From a checkpoint of a small sound classifier.
Model: 25.4M parameters, norm layernorm, activation star_relu, moe top_k, layers 12.
Rows from block 6 of a small sound classifier, named by matrix and row number. Rows with one number belong to one neuron. Each number is 128 + 24 x the weight over its row's rms, rounded and kept within 0 to 255. All counts start at 0. Numbers have three digits each.
After each neuron's rows are labels from the 100 clips, of 14976, where the neuron reaches its highest value: "responds to" is what is common among them; "loudest" is the band of the loudest frequency at the time of the peak. Only what is clearly more common there than usual is listed. The data: read English sentences (LibriTTS-R).
# fc1: MLP up (model.blocks.6.mlp.fc1.weight, 768x384), inputs 0-95
# fc2: MLP down (model.blocks.6.mlp.fc2.weight, 384x768, transposed), outputs 0-95

fc1.350:136106126140131137134159146126122164116133118150125144156122142094134110099117161168131166143161123120145120147128130145160121168077120096151121105130139113085172127140149124165150132130136158170098096131127100133168142124110145153094103142153131118154188120124103134109150109081108119132
fc2.350:134094098106132126122124110133130138154118156100125127114120147115119120130114078094094103114123095104151135098111155127139150114143147172132130123129140144153103149134092148100138179109151120121110129140152151153126163135158134128150115125122117118099086101138143093129113121113167111128
responds to: voice: male
loudest: 500 to 1000 Hz

fc1.513:149104176135131122112154132127137105147131168108160138129193138110164106132094119134135119141128115153093135121131144124116155142092093138119139104161150108131138123127121173162124119150136149128108131119101111101177162135145128144183112109154125105087157106104130115099155155070110132142
fc2.513:123119132134089137119119142110152137131125118116098113102104118084126129121129066165082093118165100133148169117113145136135139112134141139099152137100128148126134147129099119157139111111116134114110124166115080130119119118126107115095139132121134115137140103140139088151120146159193119144
responds to: voice: male
loudest: 500 to 1000 Hz

fc1.436:127096139129098097113157137104139133146116128125138113100146124098167102104098143131150134131137118132098161140077110107118130142105102166142098114117121075111171149123118147166107115193102137123126127159107175159166203120148183141160138131124123122093099106091084129130142117099116145169
fc2.436:139072143146126145123128155123130138114125130137107115126114111119133100138146050118121125123142093128138157117126166164161124130135152114119165137130130159131119128134100114107148115136136138117107135134149114112130124097126098102097127129103130102147160119147132097106136148153167127154
responds to: voice: male
loudest: 4000 to 8000 Hz

fc1.279:121153127147140126131083127137123082119119157103138133122161138102129134163120116116107100106161112099136144092157123095100138165103155165115152134129125105123089157142064098160126087121125081111175133139129127076140139147102155127112155126133147130125119191132150115094121165112136107110
fc2.279:120145111120143145140138138125134145105146117122132134129086116118102121146128108153110151153128143167149128146136091150149136116134148131149079127107140162120103121136128116168158169107147114139144140111133137106127092151122125122134149108118118132134121115133128097151120114140165107124
responds to: voice: female
loudest: 1000 to 2000 Hz

fc1.93:156147083120115144136075116136154112135094146106119113116200155153113141126142142123140118122126101113106163077173097101095121140101155195153132168124096121116087162148058094123129123120127079135179151099137098089142138150100112146103165135130139139122120153133138126134139170132132126111
fc2.93:131157130119146139136136159129133143103145120116132129116080121125111110130125119159119130152125133144149115135156112140125173123149143123127101140118151161116121125118150120161156172105147106145146142114150164103119103142116120121143151122128117136141128104129134102150138119151157103142
responds to: voice: female
loudest: 500 to 1000 Hz

fc1.248:106122144084124102148145167120129126160148095142151144092086150117157117039121134128135121150119141111117087142131111098110131118086096154131123118120125123092140086148165157140141105196085158125075148139093144120143130144099148110124120152117108165135161111116106154117092160126114150141
fc2.248:141077139121140138149139125136126135143116136120132123122157140100125128149119064130111129135110123108147126131129139135135152148123148138106128117119144143140127135134119124121138153142146109135124123124175135137149136123154127121159137135123131111115112102139145087131105116130139124136
responds to: voice: male
loudest: 4000 to 8000 Hz

fc1.470:120110095131118142140107213102138117155098123098162115131107142144121130102111132142089134099145125162116140107112138157129130128130129092156130120104138092089153136167113164117157186161118130135107166126120089132102101088132145125107138123161137115116132079096108133104130103107090104136
fc2.470:151083111159122167142139175119130145167114148123125137119135138113121126144097021181120112129127110086146151124133122132132125138123172123127140124129132148144126138137096138121178115097170112092118115129164134151127166152159146147158129127127123109106124110138120104099104123097157119153
responds to: voice: male
loudest: 500 to 1000 Hz

fc1.108:087149128163106119141145151147126113133124135107148105145175117109121127107159139124134099143122134129137120132110198118126159154118119120092086154156151124135160104099097139128124146143107101109103119120104134100148094100118107162113137136141113118158131100114138124100115112126146086124
fc2.108:144102104112126154129101117135148137184152144101124110131073123128143139120126112175148118121126059139148196118140115114110137109136137138134161127122122144147106139144144153105177160104166118105110084134150140187129149148157157113103081116129124131080136095129120109153131128117143115141
responds to: voice: male
loudest: 500 to 1000 Hz

fc1.391:082093145110123140128125124119153102136117161121119093112148159112162122104099102132147140138128109137093110124103132124145119124104122133111163146103129090145155131123135169156108105210134154102094149169078125151159184121106136147175113132160108125094119095081096162077140151107124112157
fc2.391:167070147135129138134129138117141156140132123140133123119144119099140124150118053110097138150124097118128146119117151156147140129129164109105112127138133148120123150114083108130123108135110136137099139142155091132115140104118111113158130130099141125136118124138145087141123110156187141153
responds to: voice: male
loudest: 4000 to 8000 Hz

fc1.642:156153126160174111148103086104146096129141167104131130107200139098132152186142125161125120123151087099120165084176121098097132137145156164147166143135095124117090109168052119128121127088126108134165119149132117103117162134105159136094172134122102140154125149150157152114155180133120115116
fc2.642:125130129121131146142132155140131124085134129125147131137075120131104121144141109158097142153120120146167106137127111138142125129137113132135090140128131151130118121145126113154144144125141103138138127132152159091133115138109123124147146121115119138137139132140143107163132126136175113114
responds to: voice: female
loudest: 250 to 500 Hz

fc1.330:081096176131124128112141125128115132125154121118128121141133134131123109141155128104126098151128094105085158107128107149125111146127145149136124067177142104190151158164094103125136132147145138134134105089103130120191147132108127149160124136117124107109116110126118082117157127119122126180
fc2.330:146086088109130121158141095134112144145118131144155132110154113122151135140109048144113091088136117108138104127131126132123143111117157128125184118155118178153126114145088144136153125116144129137084124142173166161111131122146157147088139119147143149107126074169123131124100122130157113108
responds to: voice: male
loudest: 500 to 1000 Hz

fc1.78:128094143140120144135126143157142099121094124114144105146108147110183140116126130132117142145108120116108136132084173135144142142097123150120144097129110088144152129117160099118149109213121108144110146152115162133120178102129145153139126153158151130115138109084083152101144159123141101146
fc2.78:123100129155137139150122150113139149139134132151137123110125132082132101146125058122078131141149098110101150115119138159131138116156161123137152132134129153116129139112107108108105098112086147155116126144153090144123137121111094122126110134093126129144125134133142083107135088127172143151
responds to: voice: male
loudest: 4000 to 8000 Hz

fc1.656:104140142110144145100145136093103152152153115132119142102147145130136100163106158125135084133143125143115116125171114156131150125130125134109148138101116136087122151140168166113086143187162097131102109116131141119153092112090143132184112105135086096097144108101135110102131128172137108111
fc2.656:117071132121124128101128114138162132107130153125141123116107131071130121113116129139116101114127101118130130112139125134127139113121139154111187122162114160133171157118086132153122155089133114140106132098171160132145122129133147095063161115112151098102134105157114121105100138097121095121
responds to: voice: male
loudest: 500 to 1000 Hz

fc1.754:132133106122087127137139174104115149126124086095153128111125130125089094104130115129120158147109149125117120137068164099122049098175113141112102162100127117126123141139127087102125156122096144130124131137090113110116138148118143116171125124105157143119110117156142149139126113129102133121
fc2.754:166125136128128143135124113146103169108133167147130109134096153090147120130127081160146111102131123097170150151136101118135129133115139137128150127192164153119167151131102127158117121132170100113088112108144130192131152137147143095098156132124106126113138111126088109109098123145166142171
responds to: voice: male
loudest: 4000 to 8000 Hz

fc1.565:139066123160096135124149124140124167138137092138115097136164165139155135149106137185100148123124131136128088146163146098105113110117158105143089131127151116089111109143157147157183118163100125105125135141101102100159127128144124140121138150128086137160148096128117096151097148132129127119
fc2.565:158108134118107116145116137130122140116124163131151125121113127093147117119117083144124096123129138120152115125130126115137152117131146123081178143143145131139142127116067141118116120132140155135107109124161091154101141150139146126139131128141159097125093108127126086113096092098166133161
responds to: voice: male
loudest: 4000 to 8000 Hz

fc1.112:155158103099140122113087162136126099112113131115132122157063117150145135108105110107146148150156123134108127139164097140122148119121119110089151104111146133100089137101137115090137156100126087121128155126165142117135109153119126124093111103132129110166148106154126188095131121130111136127
fc2.112:121140145117128153156143141131137145133152157130139129121137076098120114128104072146087146140128128167149139142142106104144130092168136142100086112133122099132097150146120149164132154124130141111143137124131131114108120129111113114128164118127125138120083136141156089144120132137157114150
responds to: voice: female
loudest: 500 to 1000 Hz

fc1.473:162153122146150167158099129130139084145125175085122156113159142142125137155111149124130106091146082109102167097127097135093120131136155179145146141107087099126103111124075109119101141122130086076156148111147107113123168162094107155093158156153115124148124147138174165109136178118115113126
fc2.473:135129132112141135131131165137137133094148101131138132123112122123126124129117093160117148143139131160159127130136099142131147115129125117122117141103159169103109124132153138160134133103139141133134140123162152109131106152108129130167153114127137135140114138120124093177141121149152109134
responds to: voice: female
loudest: 250 to 500 Hz

fc1.661:134126122085141109111117142111110178140169150108148123110156154157162101124124166125110125153088103149181096132119110152187150114122111125163117148125142136108169162159188152137122169124172078106157118112142151165141121115133133083122140144110115142121144098134123130100111143113118105153
fc2.661:107090119117110146121148143134136128125122134140115143133122110120114132108131125131122094092153132062108125153121125122088141133147119141131154118140112116132148141120089122157150109083154138124087085124161121145150134157149138122105132136126154125094129129142105137108106138129151152115
responds to: voice: male
loudest: 500 to 1000 Hz