Weights of a small sound classifier.
Data: trained on read English sentences (LibriTTS-R), 15625 training examples, 25.0 epochs.
Rows from block 2 of a small sound classifier, named by matrix and row number. Rows with one number belong to one neuron. Each number is 500 + 25 x the weight over its row's rms, rounded and kept within 0 to 999. All counts start at 0. Numbers have three digits each. After the name is the row's rms in percent of the matrix's.
After each neuron's rows are labels from the 100 clips, of 14976, where the neuron reaches its highest value: "loudest" is the band of the loudest frequency at the time of the peak; "responds to" is what is common among them. Only what is clearly more common there than usual is listed. The data: read English sentences (LibriTTS-R). In brackets: how many of the 100.
# fc1: MLP up (model.blocks.2.mlp.fc1.weight, 768x384), inputs 0-191
# fc2: MLP down (model.blocks.2.mlp.fc2.weight, 384x768, transposed), outputs 0-191

fc1.203 070:518509488438503508511476506473536527471461503497518467491531503491521517537501530463505528471503493500468526481486511496505473505479489505513463497519488522504514479486463488478482506478523519539500498487492476564475477545496507474488503497477528491461503461550478500519468547505569554470487519519506498490543533539480511505481515467467566489517521492484523534496499546485469478512506481511506473457510518472455442487517512480522511519491530490505524505517464519521503468447506503502487511515513494488521508487501486474489502500498501469494485487493502529474495478505505502485
fc2.203 064:448481532529517484487507481510463490499508533496498509474526474499445530471490487494447464516466526571502451480539505523503501537521523440487551535522490477481503512491487544510496473477508489498474502527507507499493470457538480526468559528500516498538514511502480497493513442462525492535527473473502509502485468492500510502534515507506507516490485499523454478495479499480478526524496474510510434498476512565442487535515493451479534477495505494467508485496531489508508462504491502499497532494498503488487518490542475551489497531513491503505541502528490532513529530525464458466
loudest: 2000 to 4000 Hz (41)
responds to: voice: female (99)

fc1.510 087:500541481493494513495524512490516481537494527503499519479513472513483493528486528526520482524521481445447486509501473447471484477510465527468529494465509475492513508469474475501533504543480519469530525552510528481505510492524541478471513473491535496506470464468488430524467462499537556482488474524527448494502480493537480497500482510550485511506462503541482512487509501489486489507517455477483456572459506523491470471478509492470456482548487528495473498510484531467525519528491500466500469464509476523552501500539488551508506511492508486478523538520467520528541477470447522549
fc2.510 057:481498525517490523499464511531490466504483509476500517511498500502502498437525481497484495492486512534511533451486506528524512525458509520429458493518511521539548480517486527531480470490519470508477477519483519470518531512515505485467493497510496512476476507483474527476512519463520509517437501503460553497476529460506516502497449487491486500509504496492474490561493482500501523523504520518479460473506489493487479583535526509526487494540518485511471497503506559516497490478494486529501540521545533495497475475537497464480557556509485523497481479530516475516505488455528557521
loudest: 4000 to 8000 Hz (36)
responds to: voice: male (74)

fc1.464 121:475519517517510533487479465472535488499546497495532474502552496511510533462520501511498484497514471497508513480520496491494494486520490491460446530498494506503479521494544493460501455463495532512538488518507501493476520488467484508563511494479526466485478470483490489536526482491531528471476474502473491458543450493489506531523497478472518496443511497529537455535481531456499514534500511485498519501477496473516542504500475468492506512535467487481490490488503555467487491485490500543477506451532475501559497532485520534479515527458475522532550502508480542543523451487519522456
fc2.464 120:505517470545513535492461473472490511484455527536507508488452502476499467484503526496484532476455513481462476511481492464502542551518509502540480480530498532477526511468493468463499484500536474494509508513486429481542526551499495521469522523513531518509521467496492496496472508491498538537543478524498489562465546523505535495480495471465468457483470527517517459498504488522521495463501446497449496488492506521491481494538455475494474487474507511504469502487488476498461548505479541494485503539501544528469462498485502476477506535538481505483456543513473483477515517503476539540
loudest: 4000 to 8000 Hz (34)
responds to: voice: female (95)

fc1.466 095:469500502458541459534470492467498528512481502532541480517473514496514514498482512549483515518514497500466479454503513495535482455469495478504481471483506496465498493518500538488529465544510507499485478462514460511529550516488499488484476453508509504469495480550514499467503504527508530449476492514485478509502540506496539530508500548433500524503548427494511496480476493492486481536487478485483482450485501486517446518488491515492533544485479477523532464553470524456493461513509515565512525502522486476509499461471509476482532530489504476493501489505513495495493503529499517517
fc2.466 074:473556529534516497485520516512481491535522540495501507494547513552465497480519493462474501473507507559519502471488513518475536554527509478511521512508492490492469487491418556504479511490527504525516502520480509492476425442580499503451577521520499500531506526503472510504527470448512504530541481478568493514489446492478491482552519509539521507484479493531473489500509458516469525511507475497501476533488477534450491527512527494503516471490521518455473486502465514526518493509503490486528559484484496467492492509566469521516497509515489493499512486530488524533541489507497479494
loudest: 2000 to 4000 Hz (28)
responds to: voice: male (99)

fc1.645 075:466523483477516484480523479469500483519521492491518506511488523523505518523482511491493483507515471500494461509467493468499520559492504529517501499505494553489491469490468489568517523502536536477528459498477459487501548468532488545537490484494449497507504502515507535547476522469525473462513536449468474460541496498479500462520491524495521512465499505475521514470500550533469485485514495505554471554514501478468501444539500507480498530499533498469484572511445470485503487452516512504478533482525509504474455475515473517483492500475510495547495491478505517493492510501510442509
fc2.645 053:431507507541467548522512515541452487491505506489454530508475526462496506481512471531497516517535486499482535513476511533520464491490551487433517499490480503482499445508497516495477500486465492519505547542544555471513499537460517511507568471526495502499494498506490461486485460503506519494460508510481505516498464421464529510455468504520512490475511497514468490539546501539538502509478499523459496557535462499493496474513494499482532472503502513496499479508499548516459576474468496481487496520485515505440524488513463487511454509479497512495507520495469500526509519480514502508
loudest: 250 to 500 Hz (33)
responds to: voice: female (100)

fc1.624 074:496492499530561533484498485518510512488468458488482488509464536479494495509492557455503491444476470501500511493556535484539505544505514517509505496501483491502547491488494510495485494494478518513489497489511493492513521475546482512511534481503536508562468555492493526494495511482478504474459503486486546497466509442465503489511536522463508484452536478463494536558442503540488528491517546500506546569513511469485517475528536495517545547504525487466519555506512522489535488498490472491515492480488503517552498514486485501474550542526486516512516498505465493500515505498477544479
fc2.624 067:446521530517466499530487545534499459508533496491492475537477473504455540461544464541479524507498471538513495486465505508479487492501528499481474478456516487510501491531498539498475495501492489516529494511531535495494483483469490504465558523494503514464490516524525516507507523507467513518535455540472499518509505490501482514527505503471515523489519540473469495533522504533531516517490478534532465444538490539539486457423520488478468485530483499538513501502501484522502545515563565505500486467501495503465529483485511521490478479503510487499521512511517478531498502513532489496
loudest: 500 to 1000 Hz (30)
responds to: voice: female (100)

fc1.639 106:534488493507505513522518517485470461482486459516452517507522500534523500495487520508468538506513480517526460511467448503533464475465505521495492453503488487489486481505459441485484468541498539463514500522508488516499527504513510509553492530520499520489515540507493504499507505533518481489522475550499517444457523522496532498475527482526514476499526491490526500478460494529527491471476491500474492502509514485538439479503462464506537525499435492471496509485502477490498437468495503529444529512497498480563526473497495542514517540465511501549488504494488487485503467490483547536
fc2.639 104:478511553500501494508515506489510487499510514492489513457486495472515506476506485494499480502513487548477508529529488542529498521534474483498497530470514490497511442503487542495515534486489492506483496503477494503482456517521476469414505506518505496482472472505466469472472477511515488509541550463485484551486459533516491446429475501491540498491489479502491503529533470509498500503524479518527442487520521459476491461531502506446463496515533541502493525539521479491471531501493538478526494504479519491497499498513503481484520545539479498464507523543503482513484518498494521517
loudest: 4000 to 8000 Hz (33)
responds to: voice: female (100)

fc1.89 113:498478483536522502474480539494504460490461476499508483504487511490515493494468506516539483511508512513542469463528471525531510510520528529525491470479550508481527488512480491482489535474509528553535515478484449461542508487487466472510480493507534503485550473521515462477498521490495509509460500530490520465459524492507497501490490496492482482466494467507460511519488487484534459486501495501464500515499504487544453533519483527510537508515484500498494450487510493493542473511503504497523493485485471524459520519485512494477475492512485529518481478511472490489465469490533494498
fc2.89 110:539513512486511524497535503496492496483510524508500508509522456509486484520509483464520515514492456564524494481500489495500497508543473487518495520501515474531474524509479550496498510514500497510497501541514534502485454475541533501483542528482483522479493510494475481513480465512484501449548515519580494512540494505547509476508516516513507524501516540504492519525504506504470510524483522490555525425493503504480518469490513492484467492509499500497469583514539495503485541503504485460532533483487489523464518521536516530497535552520493472455500522508511529519547504472463524532
loudest: 4000 to 8000 Hz (49); 2000 to 4000 Hz (27)
responds to: voice: male (99)

fc1.234 098:452470492525497479498528515506515482497508492483507519524450476471490479498486564478486515509534492453525451503510512533486490474470480488533547482522534508493508507506538531514529544559522514521474519516545527513549515462500490488517496500517531548507480552523491481527497518505494505530489473503435535516472504472468491534484512510491456497473499514543506491539469475520531483487492516483494537574515473465483475518478514501497516498498473530509524533515522500478506532537543500485513526485512509522523471515484497456527510517481493504544511528503512472492505511466486482535
fc2.234 068:541514499497503484473508538499508472526495490510510458515516455501457471530477479502512489481483464537549533490495480517510522530495525476488497476464520478547507502499461544485470522487481500465497431487515491519479489487488469508448509508464487465516507513474531496493488500540480481493480509535481485541510489506502497505534511528510500509477518527491481528545458561512496510532500514495538514489481515523540499498457520495470491526488460481536511471504532482512470442507484525481517466488508460521461497483509504597508519472508494499507486527520537523495511498501508507526
loudest: 2000 to 4000 Hz (26)
responds to: voice: male (86)

fc1.105 110:490507500503468487461489483533481566510477448494486533520465522500452463524468487456497457455489516520509464534499523540476478497484517503479505505485514462479573511519482511490496496495491511495486519527522494507484502518523535469480567463462508489507499509511486525429466537514552500510558529532485523465485561491519494526493507534530515510511503487498491495510508527503484546537439549486510477503507483512480492534481503521468520476513460485545478506526483484525506468523505510484521497478474472496552542486481488522487501520500555513494488487484500536466523493484498483541
fc2.105 089:484521524527498508521552479507469497520520560473503476474568481493504507474524516495451551516534508524506494441522554534497487525499529495482436478460533521511505471523478512521470475523483495484504512518534534489496464496495479494466503517505517509500504494523514503503485484477475496498457455503522486521500450466533548496522515526515487534470473470500506498546487507515510531511483475494536411508502482515485497602480467459503493466490506517494500465526503516501498495520519519506515533523548531490477498500488512526492471487504490493522533521509482486495519499521534510571
loudest: 250 to 500 Hz (41)
responds to: voice: male (99)

fc1.167 107:450491521468492504515469479526470486494525503504486506534533512526531557449512472500491501494473509509499500510501500494511503523498455491474499501492466512497482497477488492443499510536486507481493452510527512499515487471447502489483493511530514495459490461493483463547502489476544519490482482526505497486499478498450465529496492449515546509483479493498483490494543489504497460511495445499499478553528517523492526530499481494452505505503463538504462463481470520509486470518530468514504529480465466508536478510525517524465500569470522501512505488459496505518516492503533461493
fc2.167 099:546513452502554534498487468488522513469451524503515464511449517487485452529507491504467493498464512502485547467488495522512527525492535515515506472523469536524559515492514491467518454481522488502497495514513465522509530542497509485484503508490505520487504505504508514459453508511508526541498534510478498560498541457512500499503504494483481515493475510524497471483486493532519502434495527501461511424499479545462483555560469516528473507476533536533490496457509497517491520496470476515454501521540540504469509480475507482484494502570498549481504490506468479507497538504486526516
loudest: 4000 to 8000 Hz (27)
responds to: voice: male (95)

fc1.64 087:485482532498511494515462530436499512525487494474501504496502535525531505555446478460498462528520480511494482522542473503526514515468546532515534489521567496490479480495506474494514494528439541480505516486487482531500503520484535494486494498495508500529518442482495514495500489512509483507513482487484489502512535503483525510509505480498481490519505475500471471505463452497538501488510451497493472485475463540496480533503493553476498501474488524481527463467508471504513490558475484547521492491534476546533550486456543482487476485525451510478506480493459478489449459537522549474
fc2.64 058:491490502511490553512523540530458488464511531515487514486533492511469469453490505501511518467491475542518507488503496495486519486531498467500460517497513496520490482513491570482456494470532501534450507544521533502477446480515518495447541517501475509463484487487486450488488449506556533503493491524533538508501465495481500504500505515497489492507514505512476548539518537512457506510464498491522471469489482517449512539519487430521509491529498530486476569505511532490481517454491503479527555473461492518448521474534497533510511544511496459484497540537485514532511504472472501517
loudest: 4000 to 8000 Hz (27)
responds to: voice: male (100)

fc1.744 139:516481518485525491506532547474448460505489527494497463512522516537493497511521453456524527485540512529456503537486529454467505508482505528480521493544486473511520500485502487492482496514518470494500466470497485540514486464496495503505527524489507453525520478514501485514471507507468539514476477502535472505519514524489488497491532487520525488529479457521490461491522445505479517494509460481474474504475511493474497598511516496563531488536529456464510469520451473551487537525519467513512513516489542509501484506517471465507506543478484507493486468481484503510517516511475480526
fc2.744 114:485493472488510490492453441511532538490492481483527496436492475450473486496525497498519445497509536494509472492492495490570469465508481480526486505483522534475512532481512480533530493471526524482472516490488474503512494516501495490503579474494491504493529485515499490498488491498512452532478532472485523512475460494511518493512506548505518535496509481506442485503530488534522492486508478496509556486553437506479494562475488536512479497477479500495521471495522489445522478497544507496449476491531518496496557508469539519513480455528504513504504519483478493541473506503526504490
loudest: 4000 to 8000 Hz (27)
responds to: voice: male (100)

fc1.349 100:486505479495486523499534510463570540536476447511492490528438511512484531461477501492471516475513527501535469514471521482471470486496474470472501475523525513516531451497538558491505545458515500511499563444539463513516497495491496532514545502498496535534480563510477544518535501499470492527469540499498523465500522511495511543514487526547480498515532456483521473499501483523562516511512515528540484529491448474486460545454512522491495503474478461513510568498512498450528460512508512500469519517505484492489489478487538546507479482519507481533499530541490496525499519506493486540
fc2.349 062:472500546545511504510534568516498501470504498488517530482519482527501497517519472508532496522499487502518520470534476544518483533499521482493466486506523499505538509488461486531463451501475482524459493464492552462505487462484495504392547517471496517495524464531499497480475522552548478488492488502477507510503513502456494528498504504499483468496518467526468528529499474528464489515502554467492483517475458501482502579429480522522536472537518520510509488485473491522480456521532475490545531491498504501450508472501496503506492497469491550493518536535474474519504512515515518497
loudest: 2000 to 4000 Hz (29)
responds to: voice: male (100)

fc1.233 075:504526504521526533485491532494482505498490491530525492470456528518523491529499489509535516537483541504461499521468521490556553545525507564451461517493505473467471496504472484467506530512484528524485448489489503531474495502450506537507490486536444513545506500525482484506454515500502478509494490468491468500529486458477486509519502504486527493553481519483501501492488495457529528476509518478508537508465486523490494474511493504529538478494512529471515501488468508512509478565506484569482522484505536493483476502480543535483514464547495535514490456470511505484467475478536560483
fc2.233 057:471483515504511472499513474513487491523485539498504515511510501528448507489538475528463485478481515517478521473491512503494478493500502485510558498545531519541522500468485560508470519491488514496448505522531528514483504547515496484482505522506502497468476480522523451508522504516523496509477467550461500470456529448521516495523492488458477499500504511474550499527482482528533538497493510527494495471496465513524486504500502434499545480526507485561521493461502521487470480508538486489525492521514470493509487484521457482491542506495493504500498511555511493479564519511501482485
loudest: 2000 to 4000 Hz (31); 1000 to 2000 Hz (25)
responds to: voice: female (98)

fc1.70 099:494503468504467514474532498468506531492481477506494514527407483524511495539496506535507527452492519555502510476465519516503479524497476467477506541478493465464510547530464503515533509491515497472503483492509461531501525487485517498510475535526500544512471527515514500485471508504482461512518514481520518482498469525441505501509481517466493469562524512515507546518488514514470535456481475530528503478471478522490478596490482517479456472495521534554521500513487474454550526491531532503486533502462496454501482483496519481520465458505527493495528462542513500504462505530486481506
fc2.70 096:504493476531493524479521523536488499510475498522485488479513529471451464522508481547479495489498537497489470470486476519522514525514530486417451502487513535481524501433519504522517472488475526481521490516476513502509519518480476549529518456493503506495502469484484509485506472478493500480470540538510526504507473515498518519491522505493506523461476451503495467505457514506512490528478503496486466509505486525473515628541555502506560463526510478522476483478517473518470467528523498477467471532517509531463517487492482520460493530519457516516484532476513465501532518503516504525
loudest: 2000 to 4000 Hz (26)
responds to: voice: male (100)

fc1.657 077:482539512484525461464486523479527533486457524515544451468464507486480478508499511514522522463558481504515448475515503488524496512520470459442458512479532452520539484512529515478492506516476519505469529515497514462486474545529502551514535501480544474539498500503490516516529492502459476520479482479500493466466502491483506537537512520503473515466466456510495549498498546507503542456528492502490500550528461492476487498540465514504551477508505541510503519513536508500479476513520481466500497508496503465507494484514477458505511505472493472492530457473471464453504543483510490501
fc2.657 073:455497508519462544548503510533500482488538489490438495511486476478539517518504466515490527506475489528562510526479534543490441484546528469466495497467511542488488457517495531527481487463522497530558479517514497516514504498497492521458497485516489546457499509511520485520483475481493489521510452537511493527457513505509508483473499499525489520462498522463498509482544508483508498506466499525500462520543474486512509566440542500475469512536516503516542487468537505518516491497479571521493460478512478491552497460540507557484505520498508514482503505503518502561489478471517484524
loudest: 2000 to 4000 Hz (25)
responds to: voice: male (100)

fc1.285 087:539513508471468536486573485507480513520504529496480500546516491477449527509507504526505489469495499494518490516450509499441490516508505481509524480516520538524497500506519493466502516502473510497544503521502507488467518492472460527509498495487479470466512528507499519530522519468457585513504488469514510483521468486542463499480517529537541488504484512492464494469488551502507519553480459488467477526477497530500498465549452503474484514542509495527460492499489524513506459517544525503478523485483501512525488462524492491488491515479494541512467513481493487497504502511507541541
fc2.285 063:512517509550512493550462443471519493496487516466540530482518492462510499481512494511471494502547476529495511449500492532538514527468495553474482476513471490528542472500503515493536475508490488505453525490457510501498506545495479462486522491516490502481476492501453477486488500475509472517455561487459519512475477454516519490503475506512518477483510458506501465537509497512495506498542484551528402508494477489460451462548465512512506459504527520515484485516488507497516513504489509552480535529526525493461485494514519481493500548504486538449535487515510481494483498471507491477
loudest: 4000 to 8000 Hz (37)
responds to: voice: female (98)

fc1.636 081:488556490501485513489492489474514480502476525474536523467486502476501522482554529478474476524498486533476473518544476530522488493534477518502558507509459487491482500520432475492482518469468515496503501533487479520465542549537474503528489491503537452480500508486523520481510516471459518518496491517470490541489520467527522483520498488491502474524478464486528458517505507505498462501508517461472488483529467456484438399533502489490529513522527510525501518522503458484533496466513488521505516553514493493521502479526517500506469497529548493462493500520541497503498500484469488467
fc2.636 060:439517503498497475521476527577520499528524552490511536518498472510459490497531493507486492509477472546520508500484517520496497507518496497533535507505474495519519511501492519524498518533467475514510519498515534479528468499516492501489554537507520560514515522468498483500529510503536514475473482529516540487489471503503481496517466492490524514492532506510520489534488472508503520520469492527502560509496493539474525321500463500493528496483467467477533506494478496522478528502512496479539521485457491518464496459501523510504490486503474503500503520490465508535550499543507476500
loudest: 500 to 1000 Hz (28)
responds to: voice: female (100)

fc1.251 080:498510536475510550514548506484508496518468489511481526450483538529507488525451528481498499531518498529476513525481555521524527526508492523464447472491508503494512476494431500510530537553477531507515482511501522492497469464448523501493468485539481492531510536508476484472465477518528481534460538527485508461526464499443457484478488477543491536553458522497484524543512530495477520458496463494496540496489511482519516466500513492512503508509508525473514542519491506519484465487492522524513501495492504495456502505468498449482490477543472522473473466504513506513468496484527522512
fc2.251 063:483500503470496482454503474512507488515470511499512492513501512528419489498531478492483494472493542524482499499500496471501477505489503495458548506511536505520511523478515558485464555485494538498427488531541496508511491567502493497513499536509509483476452472485536455494526489523520482493504470540489513466474534465500526501529515505477482520494518509483542514531494472506535554492500514501513462497506476527507489480528479441499572493515519510553538471447522515478472486529539490465524494503486464502532486495528468475511558514496526479517516467542510474503569478474498488479
loudest: 4000 to 8000 Hz (30)
responds to: voice: female (85)

fc1.458 075:482533522500501490519489539521467516532552484476495505503466469493499562477493470478518540520495535464491499515454493503487508500491481506494500507517491458479495499467500479492524502526482461470514520469519501463488496474500511507496528544528490557487480518468454493553528461486476511468441474516532529486504509489533502527505478501517538517491499498524496478475483486549532490532532479489469563488510472503524486534482476527487457541463510487488495470476464542487508509513515465491513496529486500536510511510581524502495503554502522482504523547478465522495531508516487487469
fc2.458 072:478486502500513508523484556474501500495462494545485498523428508499522437484459484544470470458459471472500489523493515481501523517492538509483530471527496562474511491516503508521482487476538486507500535496501494473516505527494517486503483496516533504477463499484551530487475486501518499540495499477458484545505562455474495507466446465498443479501497537478488511523516521539491504539510525518428559506448519512486475602523500530492510547531511532482539503508498527504484481467463497505463498504520495475502500505497451497514530516501516543488496480541473487512447523476530501450
loudest: 2000 to 4000 Hz (31)
responds to: voice: male (100)

fc1.307 092:518461497468493520471544516484493473509494505559438492541503507471459509458496482511538529473520473491548466509461507487471488470522519457535526463548552543501492514470523484484494494546459492529500482494524502523498519503498514542507520506512513474495492502499460501552501471478500541474493463515513481453513543520520469495523503511512528459507489505500481441448494506472514487527513473498517534525463503527482515490482444462526482497531511483516498514465487483515477512534514563507488497496494526500529494489518501512500511544485492456501485563481488523551558508469503548495
fc2.307 062:482484483516503507488491515500488509504492498484525497481514539484550466531486505534501479492484508485481474471500534498524510508484463534437505470534474495440484514515529503504491476446504506492457489525517498469464544556494518495500477487506501572477478475499462490473494471485496441542470501490446509534508480482502520498469464490470457498518522479531480515553509487510498528494530508519484579482514432467518470543514481490497479489489514489492545491484501502478506520466513471526457482545500492462492497531507546506498522497507496518455470467512499508528443491469485500467
loudest: 2000 to 4000 Hz (34)
responds to: voice: male (97)